A small encoder-decoder audio transcriber, trained from scratch.
Model: 26.2M parameters, encoder norm batchnorm, encoder widths [192], decoder norm layernorm.
Rows from block 7 of the audio encoder of a small encoder-decoder audio transcriber, named by matrix and row number. Rows with one number belong to one channel. Each number is 200 + 30 x the weight over its row's rms, rounded and kept within 0 to 999. All counts start at 0.
After each channel's rows are labels from the 100 clips, of 14976, where the channel reaches its largest size: "loudest" is the band of the loudest frequency at the time of the peak. Only what is clearly more common there than usual is listed. The data: short read English sentences (LibriTTS-R).
# filt: filter width-3 conv, dilation 4 (encoder.blocks.7.filt.weight, 192x192x3, each kernel summed), inputs 0-63
# gate: gate width-3 conv, dilation 4 (encoder.blocks.7.gate.weight, 192x192x3, each kernel summed), inputs 0-63
# out: residual pointwise conv (encoder.blocks.7.out.weight, 192x192x1, transposed), outputs 0-63

filt.168,208,206,184,203,159,263,229,195,233,215,142,188,155,197,188,195,171,189,200,213,181,173,213,218,204,156,234,153,227,202,193,184,218,168,185,208,213,238,142,156,190,199,166,202,206,223,181,135,215,193,196,221,140,157,165,215,153,252,178,216,214,212,266,178
gate.168,140,227,169,214,172,253,172,232,158,210,190,187,203,194,176,185,237,238,215,155,143,220,204,206,249,206,205,159,145,227,233,206,217,200,259,202,242,205,167,164,212,261,212,223,254,162,216,210,177,198,185,222,249,159,204,238,207,213,200,182,186,207,201,157
out.168,246,213,258,219,183,227,171,234,158,162,219,148,196,267,199,173,227,209,172,181,192,212,245,227,172,191,208,206,197,193,194,238,185,226,186,167,200,214,225,233,200,207,175,145,173,185,154,180,175,238,217,176,235,143,211,198,191,191,219,200,238,218,189,160
loudest: 4000 to 8000 Hz; 2000 to 4000 Hz

filt.80,214,198,133,187,239,181,209,190,212,214,208,158,168,183,192,181,232,218,191,210,223,209,208,163,238,185,159,173,178,223,214,213,189,195,177,248,233,198,208,206,192,254,197,202,189,191,148,176,235,189,179,212,207,243,175,201,187,196,200,134,208,176,289,180
gate.80,210,196,210,240,164,156,222,189,230,197,218,225,168,170,246,200,202,208,188,208,210,212,200,268,210,211,192,215,216,222,234,213,214,189,207,245,185,159,191,250,152,201,163,184,181,267,158,191,190,232,188,266,183,221,153,179,221,200,240,228,179,197,150,219
out.80,189,192,186,222,232,193,197,182,194,288,180,218,169,211,258,220,211,210,232,213,220,179,244,234,219,196,222,182,210,231,188,223,231,210,248,174,181,234,225,221,155,194,207,212,205,172,194,130,200,176,199,220,171,168,204,248,232,197,186,233,182,175,246,144
loudest: 250 to 500 Hz

filt.81,221,203,197,252,193,190,220,199,210,146,192,230,195,193,191,164,201,232,198,135,159,192,242,205,205,220,211,206,230,179,208,182,208,265,239,243,221,216,206,203,230,206,228,159,161,186,201,162,222,150,227,184,213,232,207,169,129,199,248,217,186,245,175,239
gate.81,218,156,243,171,170,168,191,218,176,174,238,224,206,301,228,216,186,176,199,189,224,208,159,193,191,234,206,239,199,226,199,250,175,231,200,174,210,193,239,242,198,196,216,184,206,185,220,201,209,232,226,230,230,208,240,166,242,152,268,189,153,221,137,222
out.81,205,200,189,240,257,208,234,193,214,219,231,142,248,229,159,169,140,187,212,214,152,226,164,201,205,147,211,252,193,191,199,191,174,151,162,188,198,246,231,198,224,188,169,210,190,209,202,237,266,230,259,217,203,208,208,183,203,217,192,157,135,224,194,261
loudest: 500 to 1000 Hz

filt.59,193,197,161,193,308,134,230,187,236,207,242,225,239,198,219,211,280,178,205,201,244,111,216,211,204,209,196,221,264,209,236,238,260,197,207,243,206,151,185,185,185,216,196,171,184,208,155,171,194,175,205,207,241,220,176,175,185,216,181,216,225,200,159,161
gate.59,185,252,205,200,182,212,213,147,196,184,161,217,162,182,216,246,180,185,233,210,162,241,242,214,190,203,234,171,199,234,158,157,123,228,218,225,179,212,160,210,235,201,164,226,186,170,166,141,182,217,199,216,171,189,156,199,210,239,176,221,177,201,228,143
out.59,199,205,197,161,194,175,185,207,195,199,202,164,222,257,183,222,183,190,185,231,251,174,207,213,183,228,133,198,228,202,146,221,209,206,193,160,176,192,187,186,222,190,258,184,206,195,173,248,168,257,176,214,251,214,155,75,154,200,248,196,190,175,132,251
loudest: 250 to 500 Hz

filt.136,191,220,211,151,213,202,201,213,169,269,170,187,146,150,195,231,228,219,205,233,233,158,192,137,228,196,158,171,168,163,242,168,173,193,173,171,204,197,145,176,162,181,178,250,202,216,156,198,222,209,198,219,147,175,184,210,239,228,200,217,191,169,254,165
gate.136,212,183,254,188,169,243,180,213,206,231,221,171,182,219,203,153,229,203,254,175,227,171,194,234,218,221,242,219,222,225,170,258,251,213,193,176,239,221,209,183,180,240,181,103,195,207,198,198,212,191,218,262,214,168,219,174,112,205,219,172,217,200,163,161
out.136,204,199,218,204,219,217,162,237,139,216,190,190,240,222,159,244,199,190,144,181,213,229,264,260,220,169,157,178,209,187,170,230,195,183,190,157,181,204,241,226,196,228,162,227,199,184,195,192,163,268,208,177,219,179,237,158,249,199,197,178,203,234,197,247
loudest: 4000 to 8000 Hz

filt.115,156,158,218,146,199,207,160,255,190,241,192,154,231,201,201,232,217,230,258,190,212,191,171,173,242,157,183,225,146,146,215,233,276,210,185,249,247,179,202,181,143,231,207,207,251,213,197,208,234,216,238,208,229,206,240,186,218,176,252,178,183,241,199,185
gate.115,225,177,234,160,199,217,201,242,173,252,220,218,161,194,199,227,174,225,247,224,206,214,139,168,201,163,177,222,211,175,180,221,210,160,128,160,215,207,167,219,178,196,168,249,207,206,197,209,229,239,232,186,182,197,225,176,221,217,220,230,163,226,180,163
out.115,201,255,171,191,235,208,223,210,213,212,209,147,237,175,217,204,260,213,223,184,226,191,196,169,127,159,179,181,232,151,200,226,202,217,218,252,196,165,258,142,198,206,215,189,184,198,177,225,244,217,186,227,201,261,221,153,198,194,273,203,241,221,175,238
loudest: 500 to 1000 Hz

filt.67,157,216,199,224,191,173,199,189,227,189,191,173,180,198,223,222,247,213,207,206,192,197,251,240,190,185,237,224,226,250,191,158,264,202,208,257,172,199,209,196,186,219,160,205,181,180,172,200,187,220,176,125,157,173,183,216,216,235,187,179,181,206,167,205
gate.67,231,224,225,227,176,241,231,172,226,186,164,235,202,169,201,206,110,158,188,241,200,223,221,220,141,201,252,179,220,225,176,182,140,212,233,165,154,242,180,226,243,159,147,221,183,165,154,173,196,192,165,211,140,171,181,265,207,211,157,248,186,160,216,231
out.67,257,171,187,228,175,225,223,206,198,178,198,210,175,211,203,232,215,151,224,183,205,197,168,217,210,175,231,190,217,213,136,182,218,170,215,197,247,172,209,155,186,198,205,211,212,255,187,141,170,203,190,194,205,284,141,210,196,117,212,238,204,212,173,275
loudest: 250 to 500 Hz

filt.20,174,235,176,132,236,240,181,166,184,227,211,171,179,191,195,188,199,192,174,295,238,157,179,169,234,206,201,168,201,211,203,201,208,184,173,189,200,221,214,182,175,190,212,201,219,266,194,198,151,140,212,242,243,211,185,217,192,195,166,215,191,191,224,139
gate.20,150,256,214,192,217,234,147,183,195,219,214,199,211,246,209,238,226,196,173,232,242,213,209,185,194,247,197,149,176,235,200,198,195,173,179,152,186,239,178,220,206,221,223,174,214,238,236,222,109,146,152,228,258,164,223,218,203,209,158,183,201,165,198,144
out.20,233,225,220,202,188,229,168,197,172,165,212,235,165,227,179,215,183,172,179,218,155,233,240,231,190,200,224,224,177,174,169,182,182,177,158,206,230,258,203,184,212,206,176,224,204,200,148,201,219,226,192,235,212,197,233,283,210,260,134,277,188,209,216,174
loudest: 250 to 500 Hz

filt.107,193,268,225,208,240,216,232,169,202,227,150,242,178,177,193,216,179,156,215,204,214,206,203,223,174,184,249,164,229,209,201,177,222,179,203,171,188,223,146,196,174,209,150,188,192,222,149,171,193,174,181,184,207,159,154,250,169,219,163,227,235,171,218,184
gate.107,225,188,166,176,181,211,220,205,157,185,189,265,194,214,268,233,193,193,164,231,210,221,154,191,233,162,202,208,212,173,219,237,147,234,162,180,205,185,198,244,124,219,206,237,211,175,176,221,262,189,227,193,225,201,221,217,182,204,230,256,100,216,234,193
out.107,239,167,205,157,197,149,204,214,234,205,114,227,173,197,187,214,157,178,173,199,169,208,232,218,207,270,276,199,211,248,191,155,192,224,156,178,206,205,192,242,246,189,175,188,216,204,142,163,188,143,196,229,236,166,175,273,180,231,122,249,206,216,204,160
loudest: 250 to 500 Hz

filt.121,229,208,217,194,127,213,208,215,220,244,191,235,169,196,233,218,172,205,206,213,160,229,198,186,184,161,201,198,246,187,159,198,150,207,203,167,222,225,149,227,207,228,124,261,181,182,170,201,161,278,189,217,196,162,220,207,204,218,182,191,196,173,218,201
gate.121,221,221,188,241,205,172,224,184,273,169,197,201,212,133,162,176,187,185,160,197,168,202,274,249,199,202,216,206,239,216,178,197,192,201,256,251,196,221,202,208,251,217,197,186,166,194,186,161,231,181,205,198,206,227,168,186,201,239,155,217,225,185,196,249
out.121,230,189,187,173,194,221,223,219,162,190,192,253,130,139,183,215,192,232,174,157,204,232,174,204,245,199,199,217,163,174,237,227,222,176,256,173,205,217,232,188,181,220,208,200,221,176,198,167,197,242,208,178,206,234,193,168,207,191,257,206,180,195,208,233
loudest: 500 to 1000 Hz

filt.43,195,182,198,207,201,244,189,203,155,218,197,181,185,172,198,244,193,190,247,203,205,254,230,208,195,210,197,217,217,269,235,260,208,201,161,174,198,190,195,176,199,222,192,223,195,185,202,187,172,232,184,211,185,144,235,194,216,209,231,190,225,194,202,148
gate.43,240,210,201,255,185,249,248,147,226,202,151,229,134,189,214,195,158,202,225,217,162,220,211,229,200,176,228,193,237,205,210,176,136,162,196,207,167,261,175,216,200,203,168,170,174,176,172,169,212,158,214,220,178,198,161,213,228,203,200,231,174,187,186,240
out.43,206,196,208,193,211,185,186,170,214,266,196,208,171,189,168,180,198,214,213,196,212,234,217,206,216,215,216,203,194,271,207,201,193,175,181,198,181,269,181,219,199,223,183,167,147,151,189,159,178,205,219,211,154,181,198,205,211,249,213,164,174,195,260,157
loudest: 250 to 500 Hz

filt.146,185,255,156,219,212,116,206,166,234,150,192,137,222,234,222,168,214,172,147,221,156,172,231,223,198,213,201,208,212,217,208,173,196,235,227,222,168,194,235,209,230,171,228,217,159,267,151,198,189,168,165,169,208,180,182,205,203,187,189,225,261,147,222,178
gate.146,204,221,217,197,274,206,238,170,213,172,202,282,206,225,187,202,166,184,158,160,200,217,169,185,183,200,201,164,195,181,203,174,190,195,182,217,164,214,201,237,193,170,212,165,187,222,193,194,204,192,195,212,230,201,191,280,190,164,173,228,156,193,195,218
out.146,196,198,193,217,158,214,199,150,194,177,198,258,226,147,253,242,169,204,223,231,197,190,194,245,195,149,189,223,177,181,199,176,205,178,190,197,179,187,212,187,214,183,179,207,202,209,238,189,224,190,228,262,244,237,227,231,220,167,214,157,190,222,157,182
loudest: 250 to 500 Hz

filt.29,128,178,136,194,184,218,200,238,186,205,206,162,203,263,227,209,253,212,210,199,170,183,216,184,267,203,206,219,173,190,168,196,210,198,233,271,248,251,189,175,213,222,172,164,245,170,184,216,193,266,231,228,189,171,215,157,186,209,260,157,195,238,177,160
gate.29,194,243,126,256,227,179,224,208,224,173,192,189,237,166,147,200,227,198,144,193,129,155,231,220,196,217,212,158,221,191,176,167,231,183,262,275,192,194,153,187,248,210,230,221,237,138,174,156,218,208,173,187,221,207,154,207,218,218,169,212,243,202,230,166
out.29,189,184,162,216,142,237,233,172,217,246,202,205,195,208,239,165,194,195,250,190,195,194,233,171,168,205,189,248,196,169,200,189,200,273,231,163,155,192,195,218,229,207,200,217,196,185,196,175,242,147,223,246,202,215,142,168,182,170,214,201,228,208,230,274
loudest: 250 to 500 Hz

filt.44,182,263,214,226,208,233,210,161,240,191,209,256,187,204,208,186,188,184,156,192,216,201,210,195,158,248,239,146,211,228,218,172,177,187,211,180,165,219,189,193,217,162,225,188,187,241,204,188,202,150,160,149,235,196,188,259,147,216,137,223,150,198,255,160
gate.44,191,173,219,204,195,199,179,205,159,177,271,180,210,254,230,235,224,218,204,162,222,187,202,194,208,232,156,220,180,212,234,244,253,228,176,204,206,192,198,229,187,147,236,185,217,177,240,282,192,154,201,200,258,209,258,192,178,138,199,186,184,205,154,173
out.44,214,212,203,221,208,233,191,179,221,220,187,268,168,197,193,225,194,147,247,196,198,168,200,237,236,214,199,248,251,232,231,223,260,240,215,164,187,194,187,197,210,234,206,176,170,269,223,208,253,221,231,194,257,209,171,231,163,222,197,199,271,212,173,156
loudest: 500 to 1000 Hz

filt.169,209,190,172,188,217,203,238,185,211,240,175,214,162,145,183,199,144,200,185,228,217,182,210,184,186,138,219,200,225,209,232,146,202,194,160,123,252,188,152,210,180,189,165,240,177,179,157,190,232,186,210,241,153,222,180,236,204,241,199,233,145,173,213,169
gate.169,281,218,234,210,227,251,197,200,189,204,183,187,171,176,206,194,162,200,214,204,246,240,184,197,224,202,214,218,233,246,216,265,197,173,185,157,234,260,190,182,220,202,184,153,193,244,185,204,193,190,205,195,193,163,218,200,154,191,218,193,216,217,206,182
out.169,237,211,214,196,187,261,155,217,203,219,167,222,167,161,259,192,175,192,206,209,168,203,164,190,198,184,220,208,216,246,230,221,185,218,200,222,208,236,225,211,176,218,169,189,195,199,235,164,171,200,182,218,200,203,232,248,194,217,172,229,234,221,231,180
loudest: 2000 to 4000 Hz

filt.155,229,192,190,222,227,199,212,206,188,222,173,211,166,203,186,168,141,207,267,248,182,193,199,215,176,182,219,202,226,227,189,229,211,186,187,172,207,217,163,233,186,163,151,193,156,205,154,148,221,186,214,225,173,195,168,175,146,211,219,228,175,217,180,195
gate.155,238,139,168,184,186,189,236,238,185,221,251,179,233,207,181,202,250,238,209,219,206,183,178,169,220,198,165,251,167,171,218,233,219,200,208,199,233,144,211,194,198,179,224,242,214,200,229,206,248,202,239,242,207,226,181,139,206,178,234,177,183,246,121,200
out.155,200,162,204,196,224,182,136,228,148,168,166,231,178,253,175,202,212,213,227,209,178,249,182,163,166,126,173,224,207,174,248,194,182,208,205,264,209,190,166,228,207,205,201,200,185,214,138,245,245,238,245,196,218,186,266,182,216,236,208,220,200,195,155,214
loudest: 500 to 1000 Hz

filt.85,184,191,139,167,182,181,207,212,173,250,184,242,196,152,211,216,215,194,179,281,178,175,179,177,192,160,185,200,192,169,186,178,207,192,178,215,202,210,186,160,158,211,178,219,214,203,172,181,212,224,191,204,152,184,143,251,233,195,169,215,183,181,207,214
gate.85,219,163,206,219,187,262,189,236,224,215,201,164,205,199,174,156,157,240,251,186,154,139,220,201,257,191,197,189,178,189,174,213,219,168,198,206,243,216,208,175,214,289,209,157,240,207,204,214,248,214,220,198,206,174,236,197,179,204,251,181,147,256,202,203
out.85,228,212,247,136,220,178,227,210,235,209,187,263,186,146,287,219,209,239,195,168,187,167,187,207,217,200,173,195,221,208,212,250,238,226,187,183,179,209,217,170,130,164,159,181,185,221,170,204,188,219,217,231,197,152,199,220,203,184,224,214,181,244,177,169
loudest: 500 to 1000 Hz

filt.73,230,207,217,163,207,257,225,129,210,200,178,251,160,205,248,202,147,133,193,236,240,244,169,224,160,212,238,193,243,224,230,203,199,233,148,147,159,201,174,249,176,163,202,172,145,220,170,190,181,195,173,240,172,212,179,263,219,196,172,277,150,164,189,192
gate.73,219,212,202,190,213,211,263,181,227,205,199,235,189,184,211,209,212,207,207,193,164,203,174,209,189,187,245,198,244,216,222,179,199,218,221,203,206,230,159,214,214,242,166,168,187,185,166,141,246,197,249,224,189,206,144,205,151,209,205,234,171,210,173,182
out.73,253,248,234,217,233,138,236,195,231,220,199,168,215,190,206,197,225,171,226,194,206,183,140,205,219,221,208,217,209,221,262,186,192,202,146,125,206,142,205,179,207,177,220,251,186,232,215,208,169,159,175,211,209,254,206,288,241,181,158,211,204,177,177,182
loudest: 250 to 500 Hz