From a checkpoint of a small encoder-decoder audio transcriber.
Data: trained on short read English sentences (LibriTTS-R), 26041 training examples, 7.9 epochs.
Rows from block 6 of the text decoder of a small encoder-decoder audio transcriber, named by matrix and row number. Rows with one number belong to one neuron. Each number is 500 + 25 x the weight over its row's rms, rounded and kept within 0 to 999. All counts start at 0. Numbers have three digits each. After the name is the row's rms in percent of the matrix's.
After each neuron's rows are labels from the 100 texts, of 14976, where the neuron reaches its highest value: "fires on" is the input token at the peak. Only what is clearly more common there than usual is listed. The data: short read English sentences (LibriTTS-R). In brackets: how many of the 100, against the usual share in percent.
# fc1: MLP up (decoder.blocks.6.mlp.fc1.weight, 1152x384), inputs 288-383
# fc2: MLP down (decoder.blocks.6.mlp.fc2.weight, 384x1152, transposed), outputs 288-383

fc1.520 099:496523527477492486499474467483520476496496469567451494439479504577517437481524517501471495489530504541513538502516468533486534530464477476515497496519516475470507484504529472473505511488496456517484521546489510513445500525507468538517509491510528527520489509508462481494550470482491489471
fc2.520 109:475462506479532493521505507542485499531480489463492486503478510464489515479476505506477502494538485511476522482506471515517518501487517493439477518526486500460509474485514526511472525494519508549521491515498521487490538470479474512493478486493491527477496519489496498540486502462489498523
fires on: "never" (8 vs 0.1); "'" (7 vs 0.9)

fc1.227 103:494470495564565481486504498491517511483530511550509459499556489481512467523513495494448497453509483534515481510531514485473508496498527541506506452538503502498536509519490502500492525461490518520472491525515523497524482494508435516511522440492495511478532531482494470514537486504463505475
fc2.227 101:497539513477485529509489489499502496553492497510455515573519513489456488548473490492515486480472460525492497495471512466514464480491497506470484477518516481457515483484520468500522483592480466521518508476528501486512533496530477506527527510538558478465522501492489494455507511511506519519
fires on: "you" (12 vs 1.9); "will" (7 vs 0.3)

fc1.555 102:523487485487484489510499482440479461517496522550515451547518533561526464482496511503485488498533535442550502463553513505531482481460497512520492492491505460506541449504492510527503503525530511486501529535548489502508473505516480529492467499513467527503508489564459502493494481490504466523
fc2.555 108:506523507514476503491511524511499504479511484542525508515489509462470494505503500461527498501486541508534540486455501488491474430520485495480487505489510542482458502465530515451498511474498505491482468551537539457499487479510474531492505462507479475531481511517508497535539552491535524471
fires on: "never" (14 vs 0.1); "he" (8 vs 1.3); "i" (8 vs 2.3)

fc1.265 098:481517529515516548518516532509507499484495456524543521495511476524552441502503487512455502478508506488479489504535516509530521521485470448476521526446466484495527485512514510476555545506521534466491434506531485500504478513531491508523498509522547508536509474504545492505496473540507481500
fc2.265 097:473519488459493507548484457480448461476527528503497498468465514478487493511497503481514519533489488487477490503516522530495489490508478515517534475527500541528502530509518467518495518518506475534491485494487494466491536491448538455511467551492522541492519487455500500502467505512495540465
fires on: "we" (13 vs 0.4); "she" (12 vs 0.7); "is" (10 vs 1); "you" (9 vs 1.9)

fc1.1 112:505469506475544498466485455492500484466492504495514486536488514509515526485501543489493450484533518507494449514505494523518522502490485529527487531469491506484530495498492499509544486520550522490494481488511486504520511512530497522494495478496491485499498467508472510516523471516489509519
fc2.1 103:472483460531457499494537490531468520481523515515476494449459500492493466506455469482520485461491539547516524478523495545490522543511473504503498499500442525485525565514452541466489480497524475507506457499534504489484515496506512496498580515501487492495499498498500474467458502500467517485
fires on: "you" (15 vs 1.9)

fc1.642 105:519484508486498539512460474492498469455466474493528523494490497511532496513495503484502493479514515466465503486460536491513487440505507472494497503452471465474507515510527517447500506524526520498522463541488568489490415506531526507482533511453518479526546564483483494530475514531480532477
fc2.642 102:464547521496546480538460479457472538484476534445490504467525533486494478500545501510484507487483502532539533513557519513499477514541469523482525521518488517522496500487454483547532483465492479519505502474502484538498523477510503496542512488502510490499494507495498470496514457508483402518
fires on: "she" (13 vs 0.7); "he" (7 vs 1.3)

fc1.67 093:538489482517509509463504521498469520489500524524502509501542545488499490519483522509528470457507517478544506503513493471506517500516486480494494439476494516497499494515480490510521545510505464526492500522537525493523519457476475487519512519526482520478475499520529476446525506461471446505
fc2.67 095:536531508535493489490522502517510449528517506530484489522481538479534524498477473512485473476507488514530480489489478514514442474488453478521513525488496516492508525452475501497515491549477496486519459488472488486518451449540498463537473503546476492546506532501532488510517521508527495485
fires on: "she" (18 vs 0.7); "what" (16 vs 0.6); "he" (13 vs 1.3); "it" (8 vs 1.5)

fc1.494 105:519498491510480470495468484505487474458514527475540471516492503495519433506504512510537510512505524470498527518508475519531509513499519518470487486527476504547504504535480495459537497501523518487537511494483513502506479523493531490486490480507465543498502528509504491524462517504516458501
fc2.494 098:542478437495491488455539466527450516518491486508512471459539443470520465495505545457524534514511493519541518472466472493499499477507466483490504488508504462491436508550504493468506491502465490527524497494479528479487515509508496487489503492494488452498491487508513495541560442502494490500
fires on: "you" (57 vs 1.9); "look" (14 vs 0.1)

fc1.336 103:490488492497472511498482535553457544507504528526499479465537460509506460480515467495507510514525502518520516514488520488503517493521501520493440548543508462521483543463498521517453489481547503527471516517507459485541487517474478520473486454534505513488499477519479504522488531504467506461
fc2.336 106:451514544507487495498504516461436487495473530513508440474465498485495485502501476499486529497464497543462505467512508496485550456532475494543472476471514503488516519464470520474529527531549523454517565501519494483510468463475551489498514572498508493476503509514490505515493532493504499551
fires on: "<end>" (78 vs 11.3)

fc1.216 109:536507517445503524469504516472492476510479480508465446502509567576515473506523472527496535511529529484521515445500499463499475526517481503526525490467502470492560455505500548508507471462527498502516493521517506492501507478439449478482479546547482518492449508534449527458523494536534486485
fc2.216 095:492542508536482461533512550455520497490488500503480489527459519460503479516485516490495500463516488530488491485505464537511500457485525527509467484479502456490457485508494494523489511518529543480522521472526482504503470478503468525493515491458483465486481514503498502487510507505491520488
fires on: "never" (18 vs 0.1)

fc1.329 101:552462548513476499484470480479467497485487503521487520513518438512507463483488523474506509492492465479528498565504542478490520513483536541490470501474513481469506449532549475517513515541514477520459519492536489518497519483499530485542468480534483492478477522517514523508531502486478546482
fc2.329 094:438526449532503487488506539518524506512516500447492509512489531481508533534493492478518501533514498509488502491528526532472510456459494473519471516479454492485504499454506469467466537513497551481521481474445478508507474482500481465511515505487450501452489546467470485510490508525546493499
fires on: "he" (8 vs 1.3); "she" (7 vs 0.7)

fc1.540 103:491473522505519529465524512531484502520502477492500551497508534512501486502518520473506508490473479463504508547527522487504486482500464504515519494504476479522513541526500488471462473491485488539512483526490523479514505488493520451528526475471482501509498498464526497465521485543513503464
fc2.540 103:517465502466489475468495492470485482498467490512509513531495515503499520495466508502543444486494497526511502499494509478478531498518486522492516499485470513458527467485505509501532501460488489518495508502510511533485488527545529542435478452505510523541537539555474454495509496503489482557
fires on: "we" (7 vs 0.4)

fc1.174 094:512496482469545512524492526487469517521465501526499462531518498498538456511519502526470529517525523496491500489514454468516460491511470502464511521515496517485495487494514477477484544520560539492497494514461529516489478485450487514500476522473505495540480528451511448469496471466480484483
fc2.174 096:480492507506507523497481471515463530482486514479533466478509484535523502503507506518483509514459455487533506545482500492533502493449477493520472460496514492516529465501448482496561482497495479482549528504536485497493518552484482482498458478523499498514493519510526564481512508534482487485
fires on: "she" (10 vs 0.7); "lady" (7 vs 0)

fc1.153 108:540497455518476518460502536530520533477489529463496479492501522499482501508494447471478500514496547471457511509478517461509497500514473510504507447476462463514522521529513472458486560475513549505481455564496494507497495486504495513513506493525451466521480547526499503480492527536460509501
fc2.153 106:449456456473521502499493482525481512534485493485550497462508505509487486548464466507488580502547445483521480509459521508514504488523494465476518563512504495472525495478441529481522471477491507440527479486493511496455522482486535510521487519508488498481471514469500518509502482509509539513
fires on: "he" (29 vs 1.3); "she" (23 vs 0.7); "they" (15 vs 0.4); "we" (13 vs 0.4)

fc1.97 091:489507510547536499472484474501546511498449496526513520477502512487493449504521483504508501491531517540539532485466484493493527497478542493472471546462545491511497492513521472466562542463507499507504487544505480492475524524507480537526454499499472521512537505482481489489494486484506491483
fc2.97 106:524545470508486494485469539503515493521466464496522512500478523531523513496496522488527483488538441530453454496501507523559454469540502503515513477512534535522534511509541512504485496498510460515509505479498528497495507483495482500486521516520485544467509518495477503534511533493511513541
fires on: "it" (45 vs 1.5); "them" (11 vs 0.2)

fc1.315 113:521512459507511515514507471493494513438471477497473463491530491487532482522488490530524524487503507487474524498469548485485452491493513502500519498510467538469523495493513483487545554497480475528496482520511502500534522465490501491489491505487535516480499474459524499517506520461475505507
fc2.315 106:497456490521496489510457533485525525453488505533492482494465529540511480516549531515493478480472516511504486513498489518498531489475482493535476465468506482529493455530512509497531465492485524512457539489502494501497477527500466508503540468484506510493543464525487499482491506477536502541
fires on: "it" (8 vs 1.5); "said" (8 vs 0.8)

fc1.347 110:509489486524518469489499472513482503536508482532497502473514474492502486540523489487508530487493544477477458562475513551516490516489486479494539526503478488495498488527486455508530534516473501462463487517523490481534441499504483509519505497473475460466524510546481502504442467490476511498
fc2.347 105:503472494502447495494504503503522526508494480520493443487482486502486500542480480505528506523520506510469490466437505479534487501563548463475514516502462495491521490557527492493495452513469501460483465516514516466512507490491550502528457506502516540434494495518502472535470473505467547542
fires on: "we" (21 vs 0.4); "he" (9 vs 1.3); "you" (7 vs 1.9)

fc1.591 105:524508463512489473480537515530483502470473521510522484511531500478476493491521461463492489543518502497489528509470528465513546504505488459512481488512478532492536501473552512490525520462482487532489511492494517486521498499524561523505462467500519493505493493521535474491522519498545442515
fc2.591 110:466486506495478500455515507530511458498533476499497497474528472503508494505483512506528528457540507468497487531505467492517485514499440477513516471534534520507505444478487532544505493509496518529509503528520506490511494486476445552528504492499509473552526534514508482504519499510525512502
fires on: "she" (8 vs 0.7); "you" (8 vs 1.9); "what" (7 vs 0.6)

fc1.628 109:498472495461485546483495483496515505532473520533513519478504499529503461550478526513509509499452499520520519488520542536509435514497510506471516463523479521451490458510454472512483515496534539491552504513520496569483502503546489481520518529475522482512534501495474481477486478472495487500
fc2.628 100:522506529471526558497456529467456488471538494499535500553501509533516508528514482517487451493485488493487506539503500441540483493497496537507511517541526547525513535521482532549530513531500490437513522509474537500522500497472511550489523460490477508514493468542522533528577500501488500455
fires on: "it" (13 vs 1.5); "let" (12 vs 0.1)

fc1.66 097:546501478455471530475512529483493530540443502484501473481505488537514458484525481500514524482542500535512466521542472491483482491500524513482493477537491468519477525492502510524545498488484502457488492538464445501533494451541474489537515476517497532474497505501521438455510491484539458484
fc2.66 094:487468465523476529542501499540575512518517527491491574489471500465520495477529481494495525499516491493485485478451504506490466511487555466532499530519503513476464504475509480507479517488521516514507481527509524501499443519499513487471542480510504516521513517510510507490459490473532509482
fires on: "<end>" (44 vs 11.3); "recording" (7 vs 0)

fc1.379 095:489435522487566551499517561509504489525520486512536494505499482534487488502463507462496517521526495472507512478495512486496536458509500526534539484470514530470526498470526503519490504500488508461510499450551444513501495512518524535524533504469504477506532504465442475498477498459533449468
fc2.379 102:478528478522495574502521548491466514498471519455475488514449502517504520544502490506530505497514527579496508509496486560495457516495542522458547525570510500518532493488514509473469548462522541507489478495504475510487506446512491468479510468497494474488455499497497535465490493517519526456
fires on: "never" (10 vs 0.1)

fc1.455 108:516505482460496493477523514503490501479484489502525489532464527525481471508493498512492513511512488504474440502464489482525531507461487510500512511499488498502531479493497514478514448548532507503483458519475532531519469537529477485521521485505500556553509468540476489499514489537528547477
fc2.455 100:505494492492494550522512469503491493538529474509503507486510503444490510514477478534482521490496516482484537500504502471481483505506489491437454548537478535511501498526551511482527483507497507507523511531481481432466512491498498484456482455448514548486469502522521492548489490488501514499
fires on: "you" (24 vs 1.9); "a" (19 vs 1.5)

fc1.508 103:458561489485486479534458463494500476551535514488492459494483489461469550506552510509458506478517541504494500503509516503531508523487524476550500507529476474482501517493461504492495481440491501531510488519512534511552487512459495517537511508463472540501489526506507509521502459492509486495
fc2.508 104:504502468481521516489531479491507520479496491497499505470488538519518488497509539496495494503500535494456520517461487537524471465487528478507468480484452476462480480499500521496497460486500476501483494501504482526460480486508483534525520483494512494454513500509506461476487492503466529517
fires on: "never" (11 vs 0.1)

fc1.514 098:451520512518469518493488520495455476484453499512491473474520482507511489501498514476491494514526480467506488457502443487490500491471499455539518567533454510481495475472490534479503471485504518523482496517502497474512498511505486495483504536467518510519536554509492540487508529498503510483
fc2.514 104:529524534509451489494511470525490533503540485491485480527499520507492462507481483462511514499459464470462496508523529494501483476507471493510459472459472511480513518508507469503482502528508484451521515459465509512536525446494491458499501509470488502496508496510476480513486486465441459508
fires on: "he" (23 vs 1.3); "she" (12 vs 0.7)

fc1.205 110:485487458543529521486495492515523523528506494534532487522510540506502513438471479515492489499486529470515527471523502478472505516463508476509456485478518522493552508503479517535533490480497504481480506487531511512514514488514460565492469470503517535513499514489500518486475455486517493484
fc2.205 108:536491545471482530497520501512494480481500513523489534522482539472496460531499501467490494543501547537537496495475499488507528486478493487500448517480501501461452496511459472498483479536507500501496463471530542472520511468547481487518567471515486493461488498466535538483489510481519486475
fires on: "never" (18 vs 0.1); "'" (8 vs 0.9); "he" (8 vs 1.3); "all" (7 vs 0.4)

fc1.580 109:466515531501495516468523508513518503514457487481533459501455514496531517523524465482524477498514530450503484461530513479466544513484495504460535499546513507501526477511502509524497529478530565511474502515451484489520493482498509474513503546460506469548534515534517433480503517518506485520
fc2.580 101:500521498463491544508467491500480522495491506469478483484502478500517497501487481512489562502519523472484492464509477491485452507512491465520510517485499545534529532505457473523522513522473499517532492495485512473486531507495501504473514528485492507511538496501502571514426455522454561441
fires on: "you" (78 vs 1.9)

fc1.590 097:525474512481496537461510469520485487504506479501486492530471476489506529497513496545522521503551461535507492500526482512487484465517528490527518513482500515479511489511472467485521502536529479498498495493517489505555517476500465533504485517488506471481482500477524518518451466447516477501
fc2.590 101:493478504495486536498512470467516496508491475543532471488510482492484489518509521509490550507511518468487488513512525489513491543483506503481457482484505475484537522490447494468516516534493499471439489506506457497479490494568492516514512519488503525528490486509533500520488472463505531515
fires on: "never" (35 vs 0.1); "had" (13 vs 0.4); "have" (7 vs 0.5)